Weights of a small class-conditioned image diffusion model.
Data: trained on Sentinel-2 satellite tiles (TerraMesh), 72500 training examples, 47.7 epochs.
Rows from block 3 of a small class-conditioned image diffusion model, named by matrix and row number. Rows with one number belong to one neuron. Each number is 128 + 24 x the weight over its row's rms, rounded and kept within 0 to 255. All counts start at 0. Numbers have three digits each. After the name is the row's rms in percent of the matrix's.
After each neuron's rows are labels from the 100 images, of 14848 (inputs lightly noised), where the neuron reaches its highest value: "top examples" is what is common among them; "colour at peak" is the nearest of a few named colours to the mean colour under the peak. Only what is clearly more common there than usual is listed. The data: Sentinel-2 satellite tiles (TerraMesh).
# fc1: MLP up (model.blocks.3.mlp.fc1.weight, 768x384), inputs 128-255
# fc2: MLP down (model.blocks.3.mlp.fc2.weight, 384x768, transposed), outputs 128-255

fc1.378 080:126155165124081164078126103096117135087083151133156165108107093146141143144126146106114181150125124105100123157154134141138126153147112117134175107108133191123127099095148160103140127129121176103090164148131157146110119135145160132103146158136072114133136126135128144096167113115187149150166107081141127098120136139113116122125168106123135133111117137127129102119126133154157137155128
fc2.378 081:133118092140124128140158118132114103100079105098106046106125119126110146113098122118144108098153102163125138107101169127095104108137126165160203114173082119116139157087100118180100100159114113165147126152120126131104102102142133119136145137161151122111086140122145151146125137152141142147127065132152109121117129122158129086128167139149134140132099160139135172139116120131109121095115
top examples: main land cover: built area
colour at peak: grey

fc1.95 096:141163090116090110102151175114121134142096115108159117135125109097154125136155091113112129147119079115140107099125148115135144125146147125115135108142170125152106121192179147097119111148145133138113129125171143135144141120163070161133121094152115133189135138145159119130185143105177106116110113102115074153113148133119150128143151126090097153143141067120135134143168112080131185106139
fc2.95 110:135136111120151120108115182155136157119122127151140114122119154117103157139087107122157155080115132130158134138130149155075124138151149124152114152091100116156107119143086139164124128113125129134122132104144169143079148099115130121094152102130109135142111152103134124123131175108105128132087131118146138139151149145103145182082132108149127149162140144156120164103160071090126113121171
top examples: crops; main land cover: crops
colour at peak: brown

fc1.89 082:131093163117114163148112108112155141177142120137140143182156138146120136121107161156122139174120165148144095083133129110159125160087150122124141136148132145167141095122114145115122161157136093127129155142089147156096112137141128080119133114124171139142159165063123104132076157107139107106118108128164102143108127092121139126125134092144164119150083121145098182121116120093158163152112
fc2.89 081:110141088149098100130101099122145108118083124166165104114152132165136150113128091117115125134123121083126164130144157127136127157114135118143153128124097079104108130122133088139110108155134096150139089078160112088129163131145130137161129146101108115113098110157083098164169086146113152097147119107110176154123152130129152118098134102094090128091164114106147114115131149202142162126101
top examples: snow or ice; main land cover: snow or ice
colour at peak: white

fc1.287 096:120091136133139126159137094174136137106105149141114136190118132102139102108182124129126131148105104137160127149162098152140112098096126127091081116086150134130108172127137113093166096129142088141167125123139147148158146114118126096110113118126138151115115166163111135150151161157072100108098093108138096136109138099166109122161097156119159148143106115091138125160165091161151134152135
fc2.287 089:111115121158140133124105151104102106101113083093142125099146152156136175142110119153115125146134152111083159112106146139129141165153150095134120137166128109144093141170143148143086184151147136103102119139062129162065114123176143162114164116120131106075124102079136137139083116102142158116138153162120140095143135146075147141136131102125102107092110119093112115084084142148119128101134
top examples: crops; main land cover: crops
colour at peak: pink

fc1.697 098:112097162116107116103157186121134117114102113107106156149158131118149153166125139170136117103149154134075159153099153151102110120114170098105163143164146145109148100131121147143148133128146119125153135122167088127126125101104104120138121161155172115082162121157078151105140093151129130098117170195192091098103123182136110122160110087113121130146124148121156130122144147165123157111119
fc2.697 105:150151105131152129166106105163121143140138154148157127115169160106104119099128086139102144120107139137145136124120134111150150164126055143096115125115118097142121121158103106112078148104126128110083122146103136128169122135137164122125107138148072168166119156110152113144148167098149128155143116101051106154153148102119111123113145148111124147145118126160125146147078140127133131130123
top examples: main land cover: crops
colour at peak: black

fc1.692 126:145126155162147155088104119183168100120130136140093144098167107118139145142165137137131152143106106105124140163113083153112135131161134175114143157195095172138123136127100098118116121158136133075131134147113103148150113128133139090137084118135096141100134125152125136126085117157117154148209143144105151122115129127157101131128138136098173182103160110114144115133129135157115141102094
fc2.692 133:150183130080095137116143148112128160102151150145149119145100148128130152120157147171169126101134095137123098096168172091139128122102138072137140136163153161125135117096112128117179141151110171141101132131168143145118148081133128123094135127122106112134089122131112117128117123092105139078125097128118124120124125094124165133103137113130152102082131110119086108121147150102194113108082
top examples: built area; crops; main land cover: crops; main land cover: built area
colour at peak: grey

fc1.678 093:176118079137106121129107139145110141155114099166135150138151137126147104152119154160117155132142146109114116110133115140154102152127111179161107146154157135108104139144100149105107151120137085142141100116102134123158107159122147096065118153097148156118129144145095130101130113152150126087149161101089146125111124128126147126136153132145136103125157104157124109112101135107120134119126
fc2.678 096:123119146148135123129151111120122105163143155110127126133169173135107137125185135124119118131116108098129109129105138158099130071152160102087181101135085095146101128108192133132184142122080153156099119138140108137142146131104103141132098115147121115125151160100175117131145134150121135126103141154103123112153099124116128160135121123130123130091125120137137128148126112153148125141123
top examples: clouds; main land cover: clouds
colour at peak: white

fc1.491 099:118072121109146121165100135143140115097101111144155156135129122101089112158119115109135137121116102141128141125128160152083147119128132213132098100148141137146160145113103165123124173089110171124088141150111141111140155129112129117141126118174155070112170121143163095128116131126119108133083067124128116123101136122098135116115141154165170134108134146149116119111136148098171107159127
fc2.491 098:107147130145082154120127145131156111109113108156142149131167103138139129194079149117090133089129122142133100106161139156163131165081131127137096113142130124152153079106118132111141172117144141146136160142117118123178159160129110086132095109155129124123151180108124146144154130148172141127161130114123166099182163108128119132157148156129159139129145151130162119137116144124133111102096
top examples: main land cover: water
colour at peak: black

fc1.238 098:146134150171121127107149116133108129119125089092171086118182101109138151126153125096159140078091071130095089145103123162129132126095120104091168103168104133114148083148137126069123133111100157097189167112112151129103142140116125155123126188113152131166139163114142123125158123146157096164106138139108102121127102136087166137112168152138147121118098120162087108102120105094175173101112
fc2.238 112:106154111147129120149102167124142094145103114127111147129121148134124108128108124133130138125096153100114119118145120122117169133124136149125115137126123135095170148101072140146135131108149116118100141108109150129135077127171106146087137118139176130129128126141119120133141151117095102138159127081129144119137153164135103158131057143152133127101128131105122138103136168123081191134159
top examples: crops; built area; main land cover: crops
colour at peak: grey

fc1.527 125:146129119106132170154159114128108139109128109131080123131108130114118128141132172146108106151106104112142111095118110114145093128141097153119131121162182134112141140145116100085124093173104146155122124096175156119144119133124120115130143150119147091080096089160113123145151125102140138108135071155182126128151133139157123098134131129127132135127132134115133193110105127147137112096099
fc2.527 111:076165159125157115115112169150088095147135104175151153143152123114090151156153125112104152108101145134157182121133133138130144185143131105177128142117133139129113166156153141100126090130153116132145106142129152150131111077107159123145137169122117146120148154127128146122125148153122114090133140191115158142150154104105138128140167125135128145165126145109111167148104114122144135146164
top examples: water; main land cover: water; flooded vegetation
colour at peak: black

fc1.228 104:123141077135087116136075166119153140080141143103115111094145133162157088131179127161131139062147122141084126108108133141105169114140106138124145137200079126119123140114088103102124131144109126099103123102166124144137088119121109158139115103175131145114129128166113103161123125110147108169107123095119126125124138124100111157145131178132144143117140090149145103173148148138116083124111
fc2.228 100:106119170082101147101119063104113156192120146183136126165109142150127175140095133091111141154129138129133152113106143157168139140096134125115093135079143101121109151131136141105119200133123117128111131144101127106120169156131100101121153189084122111129100141118107111152163098116123159120125139161144150131136117167166117087155090086131126121136143149102150116077099130117134183119144
top examples: built area; crops; main land cover: crops
colour at peak: grey

fc1.82 093:184122124120142116120167102158111117113129137108132101145137178099122123136128159098112131146100134152178161143113130151126149107154099144164130087135152144127125143132107142107107105149115135148138127131077149178124125141133171109171123107117149136114155128183083115092114168169134103097132132131126069112123165141171099116119179093133126124133114138136113090119135108157139117081175
fc2.82 100:112110110133137157155147125127146185128144174153118138146127077111111171133111101127159176139119157167090111135149148131156145118110166094137124136170141094136131097121142114171125137099129125108111105123105097115140142133157125120131126123122142087109115141074109097179127128089145170166091140127126140099133104112090126138150117136166151091105130121142126124138113109119108128146048
top examples: crops; main land cover: crops
colour at peak: pink

fc1.79 089:157114108126134131160128085113131133134152143130119125132137163103137140087093150088106138141112106127147137129188105126143140119146122121180116157111140100142088089112114147132109096110145096154127101138098116130142111165134154100148085106114137151145087104133129130135149150073150118131117137127070168123176143093155125131202160158166133147103097120155131130147121140075134140120143
fc2.79 096:113139133100137127107151115121071169091103141155156151086117118101117095108174162131197129103142152133107146103126154141096125149126145153124129123156110173162129095135148132121135134133136140116138161148115093119108114126144084124120143154135139057118163140139145140137127094150098155099115172122160086109118122147128131136100103119147147144135152147104112117065165139137116153127100
top examples: trees; clouds; main land cover: trees
colour at peak: white

fc1.214 113:124116114088110136123121104098162115057153135127142109144133093102141073127099142123157153115107136125103159123108139082149117152066101142137097131124141147126096132106093176104129134106119160158064129140110132141084141109116161121100154182166120135082152115071125148171111121153128168106154120139132077138126136134132164120160164155129133143167118159123104156117110125119129138102125
fc2.214 145:160115148117110124135128159130139120120130143141111139106147108177096153110120110136084128135161114100118130127105156124117116165153093108166161113114142107105113144113128133136099091146116117166154120110130107125162129115077140127125130120171149155134133142169134108070146109157140122124120095133127166127164151161151129120151132116129134106085142120125152146146150148073134112144126
top examples: main land cover: snow or ice
colour at peak: pink

fc1.247 098:090198167156137121120119211119103097125114151134088149180125142109119113129114158113122132101148113167099123129122166159121105158169130129146146128087113128091137152156136108105121125107161128156155147144123116115131097105074134111140156117200119137133172137151067170119166141114117119122162139158143162137148120118131108122123100118148130109118137137107130131152138129149157153105100
fc2.247 100:156100133132101141150191090125166140106120138112177080126147110127187148067154128153106124151148148071174146109071093113137140136117123129157131110160155180124155134116095148118133145142105106129076116135142108123101127117129139147161136130117157106112140097118148046133117142129109170168082120131123094162132133157118157087119119150110122160135135128152101142118135123158131096156159
top examples: main land cover: water
colour at peak: black

fc1.672 084:128153157122136156117124095151164120101127113152102094160153111113126139103119130123110099112149098097121145111127122139124134144090151154138153145123156151172122089133113136066105109136166153139090146145136125124156137143072132118135142097136128109118147104118112146168132115143137121152104119158136125101138144159165164142105129131120125137142129143178124142115142109126186139141114
fc2.672 080:126149104109137111129141154129147104115122163176135151164126120149089145138114121119113132171162121103127102155146147089126143142117130077150125104119134041091113128110143133168144115126084097093159107152151127120091175139142120137147108123156093136149138096165164155099144144116157169166138152120085145081176127150110122161169144112137098090149160138097140100142092120132088133106125
top examples: snow or ice; main land cover: snow or ice
colour at peak: grey

fc1.690 085:137165176148137138099120095127150114076095081100104100150124159089086185124184138083104110131144130090129151146093146128140103103138114126111083123098115139133092112154137131128118121150149111100117103127118145162104151102137125152112102109131160097141135177099117153144122098117103078155104124141144143156152128087092112113125134137142139136185138146128128114176120100138125133121143
fc2.690 078:142118116103121181105108134132107146163159117135103133123115115120141133136081140119137124131122150125121131141150134137166086139142146159153180157135124142113167145108153078113136126152116160136137149177126140126148136110089166087126147114190150140148148103164135156109174132118154149105184155130098094110172127114112096146164084087138127097097166102152142118110121173105144131118099
top examples: main land cover: trees
colour at peak: black

fc1.747 093:148138135165131086081134100146129150138107126097167110142105125134136113131128113127134191129100161120073181123151100154127143131149107163123112116097091128108105124167128142119147149101139104154162115126122180159125111102129155153106126148146119163132110138105133161131128139161130101164161143133114143129164121155143139135157131143164097143105161085158114122106136136150126127151141
fc2.747 088:124136113127143166137101147145126160077101156155145130125118138146138112161119166133105175100108130125147124162100138116140150158146166143138128148137115114134123174104139161107130086138159096129096143164113151146085133136123157125160120124127115120135129135122151107114133163101161138101121129094097146085095112080138145127135120118117111087085120116124115141137094131099147121134146
top examples: clouds
colour at peak: white; pink

fc1.583 080:100169149126127105098117098150115100186095110093136113072132160161123158099143124114093137113101077128076135114118132143161142104146105114113127155158129098111154109102182116139116107112087117110120116129129125104143098099126085107105133130119133140110108203142122099173098130149114072119121105124094132131124140098133136123153140158124131095096102139111133129088110118132120174103163
fc2.583 076:153110113108150086108121135102151118125167150186075187158140136121119103155094103132123099170141116132126132164131136100083142138110166103116128103053140127177102111139135146112070118106104168145101132128127137135106108124120111097134146113116126112122121087099098172102145122124107147094111155104154157176144081103118110128118100094121129128144131133155128113144105133055152105159095
top examples: clouds; main land cover: clouds
colour at peak: black

fc1.644 129:107147110151123113109116125135081128141137170085122132116150124117146104149105141079127130104129145147123121116132098134119155127117150183139135120138073109145087126104130121112131114142190136097063143106144159146133161109078127128127132126100119135158102137132114121138122167104140141088121167117144135166097171142074150141141149145134113120124128115157095184129158156141141199121127
fc2.644 124:145113138107149155176129111100142103103152108125169118150103138095142131133129134144119112127101148138114129146110133123164120149144116093138139136139113175067119125163112147131148154149152112096169113118112136154163134167126115147103093115141136124095104100107148123112107113125163133153129089138133155121115125141181154131083099101106156138161186159124143081111137113124154108126114
top examples: clouds
colour at peak: grey

fc1.667 073:149077144137110143120170094107101132143096130144117134120122144138118162142121126124132136161133130146124136116099121125108135151115155161071128145141143110153173114060071165146159119109136085128093124102112119099125099112111106158095114148130120175150119130116105108118157119128086120116110106127121159141086157112110102125129134115113078135158092103090200110131179109142114098131124
fc2.667 079:093135135139104135122131148153126128105109118088152135102151117131115115168135097121130106088139135076134059094117152150128108135148139098146151133134112128100107146135110137095115162143133128157115128121156149156137130146093116089159110143085128066138123144071117141100114133107137161103163152120135124118174095122107139161118158128167093124095127109154107170146095113105128134105086
top examples: water; main land cover: water; flooded vegetation
colour at peak: black

fc1.750 097:106181153152130122129165155116116181126118131162124152160107162129123147129116140127140147124132163128109163106086153159165124111137125145102138120166136113096125168123138140115133137146171132112114140126163140147139119108101103126142171100118097096154135119135114177160138099110086174137123158123134133119131115138141105134091135106163110150135137162108156135132165112115140147144100
fc2.750 078:132113133146160149151151098149081113113129184107102124124144119112074133156130093090117086126137133144096110167140165121147139117166123139109131110116094119181105145122152108076087099112111150166137176166133118077150075128121131135146101113153117124131108108156131106130083138133154139146143103162116098169157125112140178149136137105108146112118140114125103162177146109113103095107086
top examples: water; main land cover: water
colour at peak: black

fc1.485 085:133148090143152133119123146152151170166078146140099166118116140133175123106133159144167116111140132135131160150113098117128118137170138132131149121162102121117144124132140143139172126137173129167136161109126105096139119114152117112127127133143134166096125144143153140161132125170104161112134156077119108121134106097111175144158114157117145087092107152126137142110117128141124189106142
fc2.485 095:116125196065143122134151082161175090113146108116140109125101151122128141152113121133108096127129096132109114117140111105144117094095128098162129136085142154117129142089104091141135099107105137115085137129091159168125176112130128094132132130111146146162148090103064165091156109118141131116187110110076117187138115122143121141099129089103103146178164148143094139132162139124095130104110
top examples: water; main land cover: water
colour at peak: grey

fc1.83 102:126138108109139132142115110114086100147113095106123157112149153109131133126122130109120154173122118099148101132188083145141159178114145158122171119141119147132162136110096136159073159100079102157139140121128118188123104131178101121128116128126165119155090085140116161092051116141131125190107128134158134174127127128116095157131145162181094150120109102125101131160108103126161112089117
fc2.83 119:070137109170102114162137130091140133131158130131135130140140112156144115144086102160137121139160151120107179158095179149112074134140117126140167161098066141100147150135148147103117135163118147115108110138120137120131136137116103143125145150113139131182119131134134125127133141096147127077134159140158097105152151099166124099142144142090133101105155144151133176168131132111139093163126
top examples: snow or ice; main land cover: snow or ice
colour at peak: grey; pink

fc1.202 102:133103096125135119110093108141080141137106117132151088103171127103152094124135090124099158113139080128133158136128110143151143138161097153126139137089145122182097125137105096100105094122167081092126104131091093138088145101087123141139138136139147148119134126158122169090130132127152149105159145139140159148098118138133146138134098084117127110115122124135173123157120154169107119133136
fc2.202 103:152155117135095156126181156103145120130130093138113159146104128165119151105150151130160099105135132138140112085133122102113107124125153117129111141160119151091124119115169176109152171142100149158134170127139137137147115136145144118114086114114121103110116114105134081189142148121094131125086131100076079107155113144135098117118151126135120120130142127134094141095133113115118133160123
top examples: main land cover: water
colour at peak: white

fc1.648 113:137147100142130137111113169111106086134151093150109120101154146166127138101148117118115139134086131148071124159119143139097150118154138123148171056121120110138175100136147159117125167157142137110091057115175150122115123132149145138100138120137102135122099087105133130122112106085134083131136116135116141065118130153120138140145129123133120073138091091108147105140107114126101126101137
fc2.648 128:144115123151149106107127106135123109149114075126138130128091176117144154129112114130123101123117153114103122136109150124157102142135151160149139123158182115070117150126126098112134166096125106166110168099133095134137132118141124100127128084145106103131148162123125128117142171161111172116146129137085165112142081129161128131101141139118088150176161133128123082152100112140183109151116
top examples: clouds; main land cover: clouds
colour at peak: grey

fc1.146 116:108124126129117105130141167111184124126127164148154140108148123092172090137105115156123125123111111129148135125160101118129122133125132091126130116149151142146142172140097101146175112095087096126131152105136129114156184161154162138134067086140126162144155111130155141105152135102196109146125075155131152128111166133113123152130079110111166175124165136149149113180148120166137103147138
fc2.146 091:135066078126087133113092098107105107153118148093151140102139130153086128161160134137159136123126139183135141154159120160108116153120163110132074164128134123086113131150155110149122089139100143130149153122109162132139129141100115139170147124147110135137123092161109105163134112125140141147164150114127108147113091133157132136106135140120179111125146120109097084113164113160130148160136
top examples: main land cover: water; main land cover: snow or ice; flooded vegetation
colour at peak: white

fc1.482 110:095138129132120135133165099143131118143167123150164118087083086112098125135126116109102105138123144117109149144128154105136116129099066139092131111133104161122133142118145099142157142167151115121139150091142118142148121111107140155121137121130118151167110132086128114081144171128146118135121136172118134148095124166110131130113156071148115159126122140165117133147094159129090131079156
fc2.482 116:175079123117104133127118148099129116152153108111099161141148145110151114068167143123128169125163114136121161098122141136079104134151204125139132103132154128107133109127108130092146136077156169114117122153144132116184149114149152138116111142150121080110156138141146084126148133145126147147115142125134146102142160113138099110138100163087136134120114076074097128130127131134158127090081
top examples: main land cover: crops
colour at peak: brown

fc1.273 128:155111161114157161088112134136155136084121130162112207156124114107120109132142116158161157102111114172074161109133117137146120101118127145134079145170154143134124093150128132069134141091118080148072113161080128150063128168152107114140134155155088086114150165103117103159141146125131123163104145125124123138132139124145121140139118119130109167172091126119098135110149115139111130144127
fc2.273 134:153084137107160182147085117117157134192101160065126150152154149122130134114139102143139134177112161143160124134173133132153126107108144121104174118119157111143134128144124104161137113131148125100132102142137107169098118134163146150123127144115106139166123133098094132172077164115135123123134134079098125095155131164126172095123134088125138159086139138119087155132173133161103166160148
top examples: bare ground
colour at peak: pink

fc1.18 096:100126144133182090114149125120127110173138136167161133135123162128101120093122154101154140163137073098113113133141109141102093109135113105149135164135126126115078144120111160185118131156164112099138122145133106133093132137126112144159118134157135133112108151146144087132132101099087107162119131148162131152156140105161100129113132107162112145136116111122157140115135128165166118101142
fc2.18 104:148135133127104171143103161143106109131104137112121162148153108149175149158075107115091125123154139161139148145131134181160132129104133113127126084149110140146173149138151107090125116149081141158152155100148139138074116124099116093091120167104131093114141157095146110130120121106153152147123153124103124130127111121105190139152151128146111161106147132122116159146122102141120138139133
top examples: trees; crops; built area; main land cover: crops
colour at peak: brown

fc1.581 092:110111135170120104125099110107145153136129117083181115160127101142097137107128091106171189118114118134162133089128139110086111128099147144146108150101148165175148138100117188100143142156086182130121147119111079125131119159126125125150075120142109129104122127132177138100135142120115139128108111133118105109137149118096137102123157098088115111141113147126142185096092086124107120112158
fc2.581 092:121122158105117129135181122086138094108092150143137135133122156074146100134124158112149094171129101085136128117072117142142129076144114080143153112120160152117111169110157154124095136132141095112135109121132175143148113120149107131132193164100115088162136135137133126161109136123134155120127165128123146140154145141129142111137105144104094135119173166107120136107083125178152129154128
top examples: main land cover: rangeland
colour at peak: brown

fc1.682 092:124150146133123117118108146125125109107133132115127131101148122091095129151129108101160126119078111160119117101126140122093127103150113179129170154149141108138148153126134148099134128118088101135127100133152133147150143143115102137137104093139119137140155127167124103142155127172179141172127127141084111095115153103179144129118105120154124153128139109157189129160109112104132141117116
fc2.682 086:110106135103086177126149113128167106149137136128131115131150147139135104115150120115137128155177098126081156163165155132135113105134164094125108133135134126093129075106127143130142104130164158122120146152114118147102124189133144116082133142119149115133110080069128146123105142080091131098140164153133162135145098145108127127166133126143120068087116132141084125091141133109106143142146
top examples: built area
colour at peak: grey

fc1.553 094:111124172135124120130128124138133102131111099104170120173159174107162151108156144094121118146167149092122169161126104122143127120105135134121075118140139120138106088100126117126132145142109105130154124107099141111113124131132150142149089104113166108134104141069118150122144157181111122116126120123125200164135090116162120107063107121134115125141146168113126105103158137129160122165096
fc2.553 081:157151124164101142144121125112149136104150123152122129106105100120109126155123089204091154111094133136118115122109141143128107134136142120162177126127118180096157136150123143113128100137143159139119146152144113157098097114127138128137176174163139153103150117157150134126096136102125134144136134142144103125090176131113149111187155128125148105116133096150096156122151159159117151101176
top examples: water; snow or ice; main land cover: snow or ice; main land cover: water
colour at peak: black

fc1.128 083:138128152086159156171109115142182134086094137150109139129101121112123154118117133081100123090135095136147142138136103116138112132132100121094156126104120134122095141125168150153165076125177115151171125131171127131070122077131110113077109104109180127132182121129117142148118122126154173143127151107136118140120129102131100067177119114116143159103129075133128132138197153133142101107103
fc2.128 094:157136148098132158167142126120139124129062169184134098103117124118102111133180113090112098124145132181137165118140139116082141078088099163112099149097169110150127120134178114094127066098136130178149139104134113119134118106126157100134129141152130123124124083093143160170151115086106162116119153117090095129139129139181128083099103125145113128154130132118129156110185123116146133127153
top examples: main land cover: water
colour at peak: white

fc1.162 116:147120109123142141118106139120145093078153140120126109123167114090099107132139112130131103086143093143100158108157107127153155132127073118140118149156150142158122147125137147106116133099124094142106112155058116125102171103084160103146130159147121098140140133132159131147140099152143135165146120133130078139097130130087121157114091150154130186130086145150135110133098106100107136160143
fc2.162 122:126124119107127132145107105147113151126140128138109162132124114142095115132130123118124118144096155121132139101111124099107141122146137085158133106121068149139145109100147115125128112135133163128103147142186146124117102114155097119155152100084103131085100165107070135115078110097088130144107129135113131135140074089164141098142126098130149117080113128142096122124135160078103133116141
top examples: bare ground
colour at peak: pink

fc1.354 100:136120146108107153092137088098156119137145150137134155177126129080135101156163149150088138111182089135160129120097145127153104134142133136111085086131081136134153107175150126108114107120144140135102123131103105118106115139123054126135091111144108112125106138142166128156124152091112112090125191141081059115132166188101147110127135107149155172105091121126147165092118156141149120120141
fc2.354 102:141107131142139147119137124152158090113090139112130132154146166135104110123115098146097123155152138131143121122131104159136116144112135156126106136150115167125174084131165145117162097143194119143119128153129150138092120098100087122206138106128114118145126173161111135132130169115133117124109162158160134120176158146100172154150088149158135139082140121101119172074134094108110125128141
top examples: bare ground
colour at peak: grey

fc1.510 121:158158139141152144070107134131118149127131081121097074104124099056134141137159111121145123127107137111102159161106133140098154116154113143117148164163123168128124121125142118087132093190161080094098106161144138121133102122127129190142120138145099108099135154143133125117118127133135089112129118117151113138123125091099129115105132106112119166136109128110138091231133151103122118142130
fc2.510 120:109139113107146138149164120148109157128127172152089171106124115129103138129092119139128122105133100140160120115105119122170149140133125117156137103185142146134134154133106100139158139124110138119092167083143122106077167124137142103138162115136158126135152090127128104137093119103147166133124145115148128120103129139133130132156103161121109091136116116127136123102141128118125098118096
top examples: built area; main land cover: built area
colour at peak: grey

fc1.167 108:132125131157140107113112143147113130126137139155089129096158116152114088081121089107105148118129125138148137117114148130121146128125115148161117101164140125153126096113138097157124157128162149120137121151112107154085118174095088158152108167178110138134135151140107116081132140104096098115166151089129147166137118163098142106077109175116161147127096124099083128111119138114096102166137
fc2.167 102:139133132098118118156145143115165139125129126161128122145112146082134110156121174118132131100120150123146136123166133140146102172094108107130137146116128128129158129168137101129104075144112116133129148129130140153185144129152169111135127103109114101116147104140157171143151083149138150078120109161119111113133094110137120148149143094141100131069140129186149082123137095161128087085119
top examples: water; clouds; main land cover: water
colour at peak: black

fc1.413 097:159140099103154147097120116123128123146128141156114099144153136132108083144110088153120145113181141142142159156089181115144118133164135143104131152134130109099152144096129125094122135113118113109103133094111129149137134130064114099126178191157124147130135087161166117161147131091186106116145138096160146127120140098090139169109145124068110086106137141144105154145165151090126145207118
fc2.413 086:115135125101141119144117087099175112092102121109148132103170115111149149124126136126144131149119140116110070126081095133109107129100104162162129113162139136148121105141131136156145113134108171172098147125161111111153148109172080123124087104132091153136115155130091133098108116123110154126110091143168133136141117148146113130134092120169143173122124100098138123119117089190141137096110
top examples: clouds
colour at peak: black